Weights of a small masked image model.
Model: encoder patch size [4, 4], decoder layers 2.
Training: 6600 steps, batches of 512.
Data: trained on stained colorectal tissue patches (NCT-CRC-HE-100K), 22605 training examples, 149.5 epochs.
Rows from block 8 of the encoder, named by matrix and row number. Rows with one number belong to one attention dimension. Each number is 128 + 24 x the weight over its row's rms, rounded and kept within 0 to 255. All counts start at 0. Numbers have three digits each. After the name is the row's rms in percent of the matrix's.
# q: attention query, key and value (stacked) (encoder.blocks.8.attn.qkv.weight, 576x192, the q third), inputs 0-63
# k: attention query, key and value (stacked) (encoder.blocks.8.attn.qkv.weight, 576x192, the k third), inputs 0-63
q.135 085:154129112114123136127145112150119128128130162119122144143136147111137126127111150160129051163044127083175104129121118132171133122146087105103119100080132130124139166162120133143122086108133105
q.136 108:137114119114058130140133141102134128171102100095138119140139116102115126134136152127152152091129118115127119138104127126127125091189135104117122136139174171124135111122117163168130125148147109
q.137 079:129142124134128141129142125133122116167126129066132193152126104120089089102118121131141125102130121125156103152141140151132128163124118110131136132120159161151172148126137109141154137130179128
q.138 103:133093159165159146141151137086151117121110086128086114129113146091108102112121199121119133142107125165145146147128138140097145109123165108139112116129110145119127121155081121103112135090121178
q.139 109:156115134128160109141120074117104126137086136127125137114102137130084115138128155136151104135027128160183153086111132153094160149138096127110128128154081115137158119084072121129121111180121186
q.140 111:167137095151171134172149125131123132160079152132122146100087117118189129076131127145115140114108120144141089141127116150117121161141123124126080129140128098157122141184110134148118109130156116
q.141 087:150142112152143121116095114122088159126132129073125133101116140139121136150129137156123129140128124171121121141127121099109141116131159126123076134119130111115163106127066162102129135158046144
q.142 091:155120099126146143142148121131141105155124166163135117139105124141136165126132077092075114176118138168145087104162123090139131130123114095141126123093202121129175137117130110095123115106133096
q.143 105:139127126155115156156081060099128129136119140157138164156133122122128127161096109141135120090122108123138120139119130107114112136131103125135134167140173128191112136151137123134081141123173136
q.144 095:140120110125063128144176166129166121144121105201141100140136103140140134115126179091153162058130091128125118108163139129096121189131127095124128107121143140128125127129127159175130135126116116
q.145 103:140135131125109164183105140161167122196123150114096084181128124128125151082114116117148121099081119110177093129120105132188120156166111198136111104128127153128118100075117133142106088149173141
q.146 101:136098108086154156102129114142108155120138093110111106100161154166129100146089119121140171068101189102133122144110117132155138118110157083114168134142168175119143117154133132129159141080142123
q.147 095:150141113170135148107131146133103137141125168103119090099119073118138185118104100130110171123163095145119104146130168112126141118161102092179119085101152117119123080081129097126114077155110126
q.148 105:120140113140126128157120121134131116143137083145087081170132121157127067145108141078141107086101109148170147105184138147143138121161148147115127074130104141120132130096152082112133133127129167
q.149 092:167100115140068127123126118103149119132128076111116099154150133123127158140131145085117103126064142107123153109113143183146090135124101127137156130124110146096122093119119136112160113155125095
q.150 095:084132120097094100147115186125127117107147150135141115112117151182123124075114120141114082131159099136167142143127108140181159130151125157134103160163110124122106164079168128115093129133110138
q.151 086:120110046107132129073128127117148147195090159110113127120104139136111131166128121144142123099170127132141087125166105095143126094109139133135146102122117128134143125116141131126117124102138168
q.152 103:139111103150115129109129130123112109112127113124104111154086104182162055122132118123097162151127120147178138143141132120109090102126136102150163140114114139167143159186090140093131204106153099
q.153 101:137120142169151137126196162092137150097152115128116129131125160118115100111118132132080142141101115118120112101138125116133144106114177107139083145103130146117205128118125082124125136128160110
q.154 099:196115109134122109113138131084124083115128073119163111168153159155141116107141098089129124092140167127123124108157133118147134164129138105132143129140105170156095148107117080131152127090142139
q.155 094:127123149158108122161144105120100139181090137116137153107107170112147132115126097121097124097113122161108151126134128155129121173134082103126100139148160074138100144132133150147135116143128146
q.156 098:135132144134111117133143092133122125115081135133140073116070112129132107075152122128109139126173123138155114152135123116124126083111127112058104131122136138130125148139128119069216137127179086
q.157 094:188110104101080157146102138113106140138134089128144146144127183128142130137128128130164119094064141111131131125131114133138115140129123124111140138146126104164127134100127127128114192165116145
q.158 090:119132119131119146141123125119107120098118134112095129095130105116130113149110135146118106180162122152113147122119122138168122112183128129162184127104126143072124116126106134124097147134105153
q.159 101:141142148136163121148079132106129129138153100125132128121141128095133152193100142101081078131132124130105134116165071121123139111128128159111073131100159128097126109106087149111194128139097136
q.160 094:098129115150151125100114121172122113111133131123074129064127122155171125161087087122143136164131135132108141145127095122087098109162119125145149120139115080121099201099153111136131104130131056
q.161 094:110131138140143160145125129113128129131143127130119138141125148133082114140165088070093109150119100134161104158121127163127103161091109094106098165130134115104138129162126159104142138135108169
q.162 098:117077096115111083111119109140100114148087096161155137117091129116165122128123142134137128179122127137125143132123139128176104131105117174128135059097120149168134134113099043132132128147130147
q.163 094:121136152131121119081164117169161124130126183119131080120113119082158107137121118157133143122141123145169102096171108122129175077121111119114116102172118128135101121126115128121092154129125117
q.164 099:126126117108159109120123125146120139148114159078113121147138154145109152130174123152115139113152203164125110115137143125108141136110120127132117085124139131111160111119141151089128158144123137
q.165 093:110141129159127151105125163128139133128077152132082124181125131104142092094177056116118118135151145137117150124114133119110111120129073136112133139146134151126186123082150125150123127144117120
q.166 096:132142156151087125165131066143128104127126132085170181142127121120129116127114063124079146134052126108105093100147112142054139166104088106130166123127133130127139133120125128147138124119121105
q.167 090:142135127135126120125130149138080093129138130189130139111165124146118126121135144117081136085087140116182120161137114128159144112152149131161072125127153165100131110126132130113153123106132113
q.168 100:126106116128136134073143110088132170144124160074130131121132115128146145122116101096130129104166125154118178108140086180085147115177103131118088102162109141165172111143130144139124113118124145
q.169 094:114146030120134127139107130129142093124118142107136130145136124168175131170116122145122105090124138136134126134134151129115134079087177113151132146138126135114134108087131127110126109130144128
q.170 106:073122144124159088139112209135144131118140145123122132126097143126119151106090204131117097091127133121148127128151101140128138106137163132118113175105139174123140112125137085136186122101157141
q.171 088:126102158090125155119141122117167120118134105096147133128150111132136120092112124119142168135113112096092099083125146127123114161135134092114079080113090125127129131163116113120126132134132132
q.172 100:105128127165118094118116124177117107107177110128097131121118127084150134109116171103144102136114132129087156145161118133134127111139126130163170081085091133122129090128131130125143130097115131
q.173 103:120145156122127098110094039158114141116129122133075141156123102131092151121141139093143118166085137123142166124144143154131075132082142148106177156097099107123118128130126046168136149157119138
q.174 106:130133139125155092123132095129116116120148103154080130099165111128091114100166145188147112178111099130102135130111130097140069168113116145137097112156136107159132143116131128097109106102116136
q.175 097:112112141111188075159137176125148122068111121125142107104098160161140090136153128133149106138171115094102095109111142119106154144111134128114126106133104125096131128142121135096150149139084137
q.176 106:133129120145088150138140125093174123111139132110118158130106117154161174137104125130086124140114094133155164098108135143121078153109132141136155100088111074123137147166133170168137077136120143
q.177 102:102119114128135148115136135108161137128169136109166077136124141175142068141079092120102147118177142126097137127184104101144069091142173119151155099124116150126152139115135111118128128125123103
q.178 101:130135136122076139097134155121127137121146112132080131109168079112117140110128131141129133157142132136122111131118168132097047136126140134129131074090132127125108116131164107122115126091132161
q.179 105:119132163093155147126118075123128136121133115129150125119099119120123152096105123122131148167084098142142124131118144144100109125170123157126137115141153145159140124118087108130128146119128135
q.180 115:187139149108095175139164088121138125174142142135119131162124109145098074141137112138129095129129131192107143123135130078138108124111120151124139134136118126124128148098133147087133128123083111
k.135 086:159147133120141118162129110110130136120097162113133126121160111132117153127107136138116089126104099133161089138076168158139127112102085160107141136099090134132138132129164116078100137112149142
k.136 089:143144138146106133159149151145132099179127112147133140124113132133113150098162088133158097144102134171112162149117101140115139139086123158111138125165110159102101156123188128086120124120123145
k.137 072:174155133089162095172114110122128136116121090091093161116120109137133121133117152143113127111091093120138124140097112136101109181165067152119121125145168160138131127112139131159128128145098088
k.138 097:114107155117130130140073128092166140123097128123093126109148131113118146097146156124135125135152106124129062128154068156111136133139143135127136133153168128101113102115094125119118134121127122
k.139 115:141127143145099170165134035103122140123159095133140185078094154125100161136111133118140115138100141129154126099112119126121113134101093134095131140116127166169121153129126146109141100148170128
k.140 100:124166139179136106125127127113200120122122146127157131076109139153166159083159154115140102067136128154132107147120116115160132158148144125142137117127085136133174118113105138113117115092119124
k.141 086:119095124106116121128134083145123198108126134072127088103102188097118157146122150131119129175156123143093147128137130145118129069179116129134106139084081134094111130134132128097126136145120135
k.142 083:126135173111132148096132131131154124158152128128064158114178121123070147131163126140105149099128142143128104089138150126185162129140148124193123132121120112172150139161103141120063101189168140
k.143 105:096114100143157135146081154116140113142107123153152159167175065124167119126158130142140095086091146127121131117132128125111154123141096127128150106135167134129113144074138099122097106127110062
k.144 101:119143122108064131149134150136158109193147134107134124181128149131133132090134132124116180123122129130084104134142130114135118143125138133119171144171132162098145131143152124087125173118103131
k.145 092:131148145096126160085087177164130108185149110118132109165132106114139099111069083171170111112120129136156142150127121137194141114168122126122154099117097116153128144126115120112123105138115154
k.146 092:109103120084151151117132103123118131116128137143112130135178128140145110116149086096110147090116139135156124116102130146131115110101117122118168150110101208112127136143130077123152133141128140
k.147 087:126141152129139127114100127117121130121129128108160099111126123121172163150114144128135168108152132149123108116182147175108137073156108127184119126115120139138103071118072172171134150112115125
k.148 097:058131118127166173132130131139147136161126097108173111158175140163113116141130175103146115097128123131113126146133130107129110103172120040117116132134138102120093068127145119127152149122114152
k.149 096:131145126117128174126121154113109127097166092124122104124124129141121139141145138129161112131094135101147165127097146123127095110119141149128141109113044100136141119162132128121189166125113107
k.150 091:078126140117129103126132157125110124062133171127085112132071134197122144123119150122152055124119122149095107180137153146129126159143090118162137149158098132151142137122131154144128155100127128
k.151 088:140127162137128116110160107120132074137132110181145134146148134107140117151136146124084139132137116159098152110154110124166120136141128101102116157152172150145132116105122135117117113154100138
k.152 098:132127126079148130100132181112137103128124105152143099149156139137145097128167144114127117085127148168143128128170132131110140126145138112167145122131135116074119111129119117140123122089126118
k.153 103:129130132107141099112120175104132195134135107091109121109121141116097117159130165100075154079141101124127119068128132151108116141128153129116134177094102149121204050132161106126138125123159135
k.154 085:108112154145171151114146136095070125136123102116113118127130103124127068124176118102171148112116134164142097118162155131166130125111167152144130118173125141088112133129077134127156151140086103
k.155 083:145142117136148132154111102142141121124115117089130141122138141142124138058128096127106128136139175105107171153107154142126178128111140101138131126136088140134125155117138136126118131128130097
k.156 099:124138144130130101120190142105129122097110135159125097097098123112073150165145135112137113110140098095137059136150086150116192148142120117149129121157093138164155118146097133186137112106108142
k.157 087:121169103116163132148144118119177134131154132156206128123132130101104147124130111128128122107070098169074124143118172128077136138119170141125144119071129128115093128127129145108120128138111174
k.158 082:134130126158128141124117100158157137135093135126155125115116121126107110128130065141159137117129120120141137122133121134128074123124091136172088158111108163144128081142139129107118146094137108
k.159 093:152136172152129123121121142142126152127147114114157123116137134121106151150145131133077124189156093140149155103169111121124147107127144129133099121132150153127126129191161128130142119136088100
k.160 100:066135106152138154098165130126109137116129143118146101154119138109155132137122110115146112182146101126095120106143160136126117132125154138162135145097142060121061128123104088085136127147150104
k.161 101:134149114148152122111123126162091136143104115142147157095081101093103117148137178103104128120131104163146162174132128106065147135119131129094167114095134144113144156119150102147111123090130143
k.162 112:133161139133149127133124119119129132130111101149101135125170128122083128102144160123082130126134174116125101115128134135130147101125123132134135124164121116128171127126101110124089151158154098
k.163 092:157170187048088184129121119130198057098116144088113132131164102131097108108162168088170131127141115131122098132116126109128131154130116102118127128118127184128144133157120131128125106118154154
k.164 105:151086088103124134159163130124118174114110123169138139125115111148126124138113144137132118102133126107136157118095127115128131148090107133123131158129082158120106156139158106188106134138101133
k.165 102:148098090116132116046156133126132124111094136147139141126094135121156115124121166106139090159117111173137179131134131089142105161111142085137116136143095160135162144177137132118143160121138144
k.166 108:130147139136117138129114106137111100162076120136131132139125117141154082151120156096100106125085140104126120095124122167123193084111074131128109139116139091195114114126115059154129130127133142
k.167 099:095165122145136110164136092124131110139136138118129086144131129122108098096137139121147113114119134139143090150105122125193139130146101096164120131115143148126093108045139152101123112097138142
k.168 088:170126102123128121123121143130111149167124121094124113106122111130112153122143119127126205163135123117144139103141084130136113161134100123123138147078111143093107131128139157148138157126135124
k.169 106:096117117115134111127136149149126154139126151157141096106107137097118144159060166087115112141183116148105113131182089120104112175085124083148094126124151147123109161122121125116152145108106109
k.170 107:076150163128112136124100147165105130128151119108116134192115127146146129121106126103118103161181133204169128067136116116121126096125124125157103144082120188134122094136144130127125126105118148
k.171 100:142111136148137079096087154152152138141125114161126132097161133088146125121100140121159131122138121094096130109109135157122080193126110108156124121124099066126128104090164122087154126158129108
k.172 104:111101127110165143130114121125161109126150122152121120118189181167145073097137119060130090108141123118130098143128113091120088195160109092175164123127100174095126063128108167129111113122101143
k.173 109:113110094127122119105130084128141123130100118147125155134153117148103126117117111127120115160107126189164122128124162119090068102123117098110111129089133114171142153110133084141116116115124114
k.174 111:119151102102129103116161118144156107151137117127096113079143159129114133142137108162120138159157134137166081140186138074122125147150102128081143113134142117146181105084136166134073136129072107
k.175 099:142081130157161128126123149129154120148176140155120121135141161145134111140131129104139113073128143107125153157116128122118152164138136124168133112159141135132148128119129131130136141167138156
k.176 096:146151128133099081055122113083133123125099125124101104160132093119132171126121134131131171145128141095125205165112135140088121137129142130117174133121128077080190139143118148149142138129154151
k.177 096:159121102131115128104130139180130156121117128136145093129176115126131107136129109079136145102167135085110149153166112137126123118081169122161125170136110109110124116112105117093152142160177109
k.178 102:102147151123096111059141080151130135113126070138104141149150092150163126108140133147099122153119124073094174114110168116131104180117154141129124093123114132142141137133153100136135079115100169
k.179 106:152138124126118109153095097081121127108131132108103144132140139119148098136114107116174176162126129140183117113128133090200169101116105123128131127081127157197095155111101114154116135128113111
k.180 111:140151060064137104150135108128118123096078101126120139111164148142099176132100155134125137162095122130142179155144116137126131121142134108135107129157138133137128108099140154119137108143109149