config.yaml
encoder_arch: "vit"
model: "masked image model"
dataset: "stained colorectal tissue patches (NCT-CRC-HE-100K)"
train_examples: 22605
image_size: 48
crop_scale_min: 0.5
horizontal_flip: true
rotation_deg: 10
method: "mae"
mask_ratio: 0.75
loss: "mse"
encoder_norm: "rmsnorm"
encoder_norm_position: "pre"
encoder_activation: "geglu"
encoder_mlp_ratio: 2.67
encoder_head_dim: 32
encoder_fused_qkv: true
encoder_bias: "qkv"
encoder_qk_norm: true
encoder_layer_scale_init: 0.1
encoder_parallel_block: false
encoder_inner_norm: false
encoder_patch_size: [4, 4]
encoder_layers: 10
encoder_width: 192
encoder_positions: "learned"
decoder_width: 256
norm_pix_loss: true
decoder_layers: 2
init: "torch_default"
residual_init: "none"
optimizer: "muon"
muon_scale: "match_rms_adamw"
learning_rate: 0.0022
momentum: 0.85
nesterov: true
orthogonalizer: "newton_schulz_5"
adamw_lr_other_params: 0.001
gradient_centralization: true
l1_shrink: 0.003
max_steps: 6600
batch_size: 512
epochs: 149.5
lr_schedule: "wsd"
decay_fraction: 0.4
final_lr_fraction: 0
warmup_steps: 130
weight_decay: 0.2
adamw_weight_decay_other_params: 0
Rows from block 2 of the encoder, named by matrix and row number. Rows with one number belong to one neuron. Each number is 128 + 32 x the weight over its row's rms, rounded and kept within 0 to 255. All counts start at 0. Numbers have three digits each. After the name is the row's rms in percent of the matrix's.
# gate: MLP gate (encoder.blocks.2.mlp.gate.weight, 512x192), inputs 0-95
# fc1: MLP up (encoder.blocks.2.mlp.fc1.weight, 512x192), inputs 0-95
# fc2: MLP down (encoder.blocks.2.mlp.fc2.weight, 192x512, transposed), outputs 0-95
gate.315 118:122116061140122140097156163095100099139111053119089136144113137138122137133106106154114207110139101108172086179075164174070136117126065110119155081174124098088120150127146125101145194142129157150117106139163207127142149102118176079187164113113147159110101113166113093147175101165123089154
gate.316 133:156115115100105124105136175162133108150173168122099111082153134122170118140145182193042080127123129129146157165186068103129092141166054144122154138124136128125132113176172099087124125099187085170103142101086102155134172118103106169146118138136137129141133095181158189083094150154101090120
gate.317 090:157064143119143113062115175162086114111169183136116164145212095130146128179138070146179152110200092086148099102177104073103140138176119097135124113119146109148155112172094129139156142117151121079086119121143153133062097145058144117067215088130093201129107115116115126145195129199126141129
gate.318 059:129135131111114124134147109073097128120130109126131128141159140134095072108096189174107108131116111126144093140118010095089142116129066162156107143128159128165099115189117080143021136114162130166155125099129126121167136164124109052117116095127155045146090135119137210127121132142109128075
gate.319 102:079139107122139128145153116192062099060145124134178112133169115147145158127119126119121112111093106127104128073127128070168096138109120129135120178121096100119101128113132175134129132083119161145078126183094233142116113125125137112166128099145158160132076095163115152161134105137129116139
gate.320 089:129187161150109110166156119127113125108152132219202138105121058149153123077213099125108117049114107139171135141018153125090153127163129114158107149100121122133125088179087174160091194059125122158198120077088202097108120124120120122045133115114177103117116146101121105134183111129119142116
gate.321 113:143045137159124161106137119189138090122093115116154111125121192152101052124039108158109087097145081083089088101149228113124156120172085041120082124145133097146186127179114075108156140128135072094157127125134127107122126143101138129131142129137108119132119123124160117138207119166125149139
gate.322 105:149141120113168090133079172137124132137115106121149122123123095136106117116154128133037137151150112137106072128032144189041121196093183079144126185158130120136118114100131185144129144045084149138180117164169144091148107101065050109182131169160100171104127124143181163167131128192126145150
gate.323 144:126146100109127067098056161170146186126124144170182121150134140173127146153088145164115173164142101111075162092154156168104114162159134147126119153138135105150108160045063126107136045171064116171146150179174124175130133109107154110131162160080102135111129057115153127138127106120080132126
gate.324 103:128156133192125075148122132085151142130148107140121153091178094135139105125148149154156146149136119126152130124116173133108103122121116104169111147170155153130114122140126140076113104122063112083160075143133125203146094115153180148129139113124123163070098093100131110077171129168100133121
gate.325 038:126090087138122124133127182122115128163149087036152127142067160128147139125163099111142088051130064171107083089222129164141064137122127128114053112153127098092127127142151180165137061129128163119128130130155127050169187152098113156108127120134128111141128103128151155128151093192123129071
gate.326 120:094133096137099166126184113164152138127122113156196083114120190086189201113082133105108159124113116125112184125171114132118113040144153110124192126128087134085119129084123128127083115127181133123104143129122100121078130142101085106089132068115135198114113113143086183128045131145189139106
gate.327 135:168133114120173111156145159101170133157097137128142084120112100086185159131144166220143109096111127134104149080111114167097095160110122109091166147115126108141090144109078143138178092145128106122162145088130132136108147104156215190056165105119132113168090146129132128149125090150117126105
gate.328 104:104135129109097153170129133155168127141114078130113125079119141095124149073110126115129052094071105157115128129134121204147089149124118133136115098194153067169131131129144134126097087124147145046109125180103160121153143131084147189116103129132087089082125120120166068089124117105111129134
gate.329 108:158087111171178163118106138220143103127144132090182133062136129090160154067119096118112158142112153127147126161117149102123219104116140135110081173153071125139079131144146173120146127063154096119129101130142121115138157138064126076165133114085129149108202078100089168168056128143103157111
gate.330 108:131190126176133068114092147101160129116206146106175072097127084166098116111139207204119098115106130181177137106139103092096128101149131146131112193114124056155136133120052141144155089124177162137137137100098198108112100132097177117139118148144148153116113124118151052144135125145079081128
gate.331 118:124116149095170101114097119128160075146082123222088053136130109125144081146102184106147170130182174136124109138164113115077169173121121167126132103145181184159200127128138104139106103133100085122139088116097077146136117168119075128126074153090122155135140125163105124083089136118144051132
gate.332 133:051139092117080133159147113106116156117100127089148083126189170132128160114146158177124169111098180152115089108153066108131059130122157125144156119159094044118164148152097144144143136104126195154137114117087129129132099159171164197083127076122143108143152116084144120175147133131119117050
gate.333 104:155080134112114106112135137124139073145054114131144128048147127098132069089172111116112114074084112174123107109088128054136150137113093156157129132124138178155130161159112117108118126133110135222172092164146118113181124125087112141123129156098123122065104086090163158127159118228156135155
gate.334 092:067109122135124129078192167147159136134120093103124119088102159138132159164127210124095156098160133136122127196140175156088099151145139132117125152075104110131100127163171165121113074083151096106194119151149120183149138100160075133110120118087159134138039123128135133115136131136063144146
fc1.315 118:114122110143128163187097145071140135066125201112152128123131152175140116127166096119138114190143177131135130132125146122126070154129146186105131189162095100170132123080117152152048087082065112125079131113129090119101135202128146143102157140141164055138111130105083153154151073092063136142
fc1.316 126:138127097127112125110116137137139113138157168126045102069116127107191122166132167164051106090131136130128162179146080115159106156156078121126078120169156122109114123206122091071157111113200121149067131109117102126135170098109092157120154138147135146147154109179168204128101154149114114139
fc1.317 124:157148129069106152100084133098216057138088148126124175084076114118120127111128159117108086122075171120086138197088163079159106110090085153163130091177085067126099135079111152155154153125130162114194154103149147111148163128123139161137083079128133060123078113122072118105138163125115133130
fc1.318 076:094081093156113130128135104030124130092088156124117125128145171126147121120129137176154093128101115146128120141153104118110157113112134214113130161120174157146133116132098128151022121089178105155128117129156128155152087210129070092080115113128125016131096133142133218137126128128101168083
fc1.319 092:061144141118132138182107115172097078098141111134196115133178123164142195113105120131129177147106075132027135073115150045186106163155096137111121159128098106099110148098165130154144122099118142151099121198125167127106081129119145156138156063153149118136089088149150123159127090109098117161
fc1.320 073:103124129125130142150118116155156087100120103089075203078147170116138149136117098126099193081150128175097126128103126113118084117123166122129162089089082147141101136159112141170101131163142176153100157019159145098136134098142094058165127103172156151115071127119104122125150149126093183160
fc1.321 124:086186123131159119140080098125113123125155126177097158155143078128113170153184138119147148142144162121165152132080058150184155135084152163118147136166140135126080128089156131222103090126158160124135170144104140131165105107145124141099126100108133119109156185129093082090113159113123163111
fc1.322 088:084133114127137135139123124128127121118136082141139089205206094152138089184158103150109124179121096133100138110076126179096142137172154120132098188108154115135183117138105119084161127102146156157167189129134108165045124117144124078137126204132069128167180137129183126156166088110141138142
fc1.323 138:115159084094102092089094160140174158155153121186142153138145142147156177129084157113134197174153098131062157116133117147101139185123139142120124087129122059129128167120087126086161125180084107225164148187117116154163104122135160114115148139062097110145127076100157146140138129154091136141
fc1.324 095:104124122090136131091127072107105117130127135129100138145081138100120137148116080109132131069149121111128127114140114191144218134158124094072139128111138114093146121127161131122116126125181121147166153135091094038085173123115130175093127136153143059141172147116080159161128151110134135120
fc1.325 034:128165145107158127122130005126134128139062130187133144078166074130119118104092157127054129170124146128150144147008077129079130128127128150141129126123130180128128128129078071125126141126134049126128159126056129166119068127131125086138129204129129202125128150138098143133117147125136126228
fc1.326 095:141137132124151143150079134145114076183134139106125135101144150092124188163135118126124202188121190106076168051149101152125096148135128137130152140150158110125112107110113083044135149102145094125163115126124113116123128123123138131159108160080147119130089075135052168170122083159145110111
fc1.327 118:113101096116107091102135112117146133153171054124097114098149118079137143025120104117192164121136142175128127105040118127133130122138101055128092103072108144103137130128174140147166153111186158152151110105169148138172102192118106126124111139135144159105175159150135126141120118121231164118
fc1.328 108:179128122094134162082191150117127092109106107102129163129098137086102179189130198125167189094084098141144167178115142102147082133107102079138116124162103115096147124096130129092172140177153196189159164095123151104142132135173139151188146130117134132096083156136038131147146156134119106110
fc1.329 103:151121127158135129090126128216151097148107111128170150167156119123152147083120062071170210160126170076085118126140165096174157096139188192053096103099109171088088126129137158126133159102094087179135141165144126075099173127105098088131079105119078188147188123097111156149129094109155169130
fc1.330 124:135102102090131135086144145215183159169093119120140146160135121104186144119103060134071173158129144071117155157152128205182174154092114124136118139167177185131145090142162104146136120028075096140094106158155095101157148095118056109112162109051096130093107118133087204078073150117165116134
fc1.331 126:145110174179075122065190081072137124089054125149110145185124103150153144111177127178124135096119161083131141137156131108133139150143085172120057107150114124183117086095149122136154169130101133164139136097146167106165127107163220131108134133105155129102117162053133120173146122103108159178
fc1.332 142:062121104141091165138179152144090135103093159112141076099172182145114210124136143138172115105118182112123152133131078134117093099106140138121151138164100062114131151152123129162153130093085218157110127129101141156124120171166133162109115103120172120139129102090105141142158138140117097056
fc1.333 091:104142168183138080101143087151068175106092107174132048137123161128179234196142142141104135150135189132092144150098128158125089109124151134104133134129179129119159163097147092105132110114167114133139100131153138082166100156100114142175125139150137166165125127081135128147124136102132121120
fc1.334 095:120133099153127141114131105121119129168162144147103114119091177163162132151088112125109112139126092163080126112153118149103136116115080134105133120140096060089136129154035116173155152232059154121127117108124087115121115146128130175217140132154126152117124140139194127143119142144135162100
fc2.315 110:152122131135115096067130108071107140139094125157123099137064125127141119132076075118229115131140135066151107085126123188127132160139110215094115121149088084077126139129122196123129140095126118137177169081114106102145096103163106110158123161049115127126133126135108123166090135178105207146
fc2.316 113:125126162145175135139117040128151151078119101148116121163109186080019123143134114043134177136163106088113166152129145168114112140105200083144081128138123158127134173118133058140157163130168097125129138144222157169156148073195104128151078143118061153129116132148119104131186126127128131089
fc2.317 117:126086146162074199111091156096106128119191134168169128158144068119179138115116122164192145119164186097153137152126125142182123171127166126102138135156151126176113140148200130094066159135134064120126140160091132210117146111091185144078041134179144123089114148129127063158135191134133133103
fc2.318 059:074097162136117127185135128132147162142126137187108105056106099168139127128121054097128144094206179133128108137076138127161119127134092146142124134125096129098123177128108128140196099170106130145085099134136111130156094137096104127161151170129128139052130143129087071128212143124197063165
fc2.319 095:079150136104116143109030136130174087163142144143086124031199164199092180111113144121147167143160130124116113144114126109111169133201161143122140109109134163174131171130102109130182099205084126165175106136177080157128125101132147150114109137142111078037149135083131090108113143122102171121
fc2.320 086:072098121070157156097099112126139144127137095123134079139166143119120122149135126113122107147093148113144129119139125131113133139120123076104138129122128099128164151124164134130094091087211079075127150160136142141127145155100168118153072150097162208096156114145185072177079157158163113130
fc2.321 117:114053157164160130104169092177120081116185146094169124137113108145158061151090119154160091156172115119088129061140147162092125151135128084133113125092139102166183122185148036078093213157171129122155138154125140149074167075137106132129175142155089211167121076181141164165173131213177140122
fc2.322 087:135196100194131143065140137112146119141103088111124125135122133062106128128140114098192119132149094097096149094167119159134213147124156129148137135183128126075108141087153123128117071110111112128129156160112035082111149129154135175065108127093103139102128113073137161143137079126122151080
fc2.323 141:116145111123127161156208118148148061119190128116068190107102070132165098076182071126086140095129171111137114121077135145126172171112087057128123066129109125062182116167206134101118170092158122100094112107050141128146072157140132143151125119201131167148133148114099108110124178148161108102
fc2.324 119:099107101131107152184133045151073114056225128128090104123133132151105093140147128153170095117190130118114125135106124115157071172127143092111126126134111132054162108141118069141161092096140144130130142141144217152098118153163163182131139147143119161145164107124171140075090127110132072130
fc2.325 038:129129173127133127127124084128135150103114114131177149129141138150131122083120189124099121150125127122069126247129202094116121121126129113132128127132131105000122112133100128122126126131158126168128097125129047133161128121127018093070157061130128125054014077129122178125128053215119140128
fc2.326 130:113153185148181118136169145089156099128133141054134155109116087194087095117158141137122112133136196117101111142118178167159107190083155127141090090124245076123102156171112118118133141121104107106093104142153128140167124139162175131128131110129130093113131120098183104136200146114059109096
fc2.327 122:133115164106071127100142101129107090071150172162108126178119124139106125213127110084071075137107135080147181147186126156136193125121191180173171123141132169167092133150130143119101127102131119159086115169088109104128138139072083130152127142217133164101084135139119184104170195107048132174
fc2.328 107:179194147140131090147139076192106181136140104091121155121119119123116096164152123127103066161133166148110096139127128104108105059104146134093069130144204142124124128105108127057141158132136156162074121113096131152112122126096148163113154155103062135106143097088179133109168085086122202088
fc2.329 107:136150130172069146133152129069109085149105052136135166149133127179106117137109189086134172141138116154066040075185173142192058187140123131171112100088112150129133076169117123128102177136150138116115164093154112186150105113181096161084101107167092086125129162121177145130102144092115125134
fc2.330 101:199121116137128127028113138114146151164157108153156093085175130109081158077137128134127112121124175065168115133140139114149107078124173121152087181178122119128141196181138074124096127114118159171131147134072211089099127129053077096117050112165090183112172152062126132112127143112065129149
fc2.331 110:120157109151060112182175128154126100137140141128182094092188097105146112235085089151078083089097141163157174096098134147122090109207118140092092155115130103121149143150119111108182154111100074136150134168116054167098077129106104132138129175096076166154132085149136144060197115130132123121
fc2.332 115:072135140139115116089100129175125154160051150199066078089176100162120142184118088131112122137160099150141149164121118097131141068163115143131124164087137180191117135156128120133168109152083127137128137084144096115112111159132139084106082158166087080095154103215126167150131155125149173100
fc2.333 097:201073126089096155145127164126203137095108145126107167160127104164122133164140116124135136117132121128155107148190068068126166135128137065154109114097070111084067168165132153143106127135122083115203126088124176140125175178142147148087148086103069081095105147100093117108096064125135129150
fc2.334 100:108157101141062145127126131134139121167132115129082140131096143129141129129138149140178140109139149126079140110107100073188140147133120107174165121057117082064117114171114065065097130096108167145142162125115119178143129114126091129116143196092137103175125117128134039087095128149130125156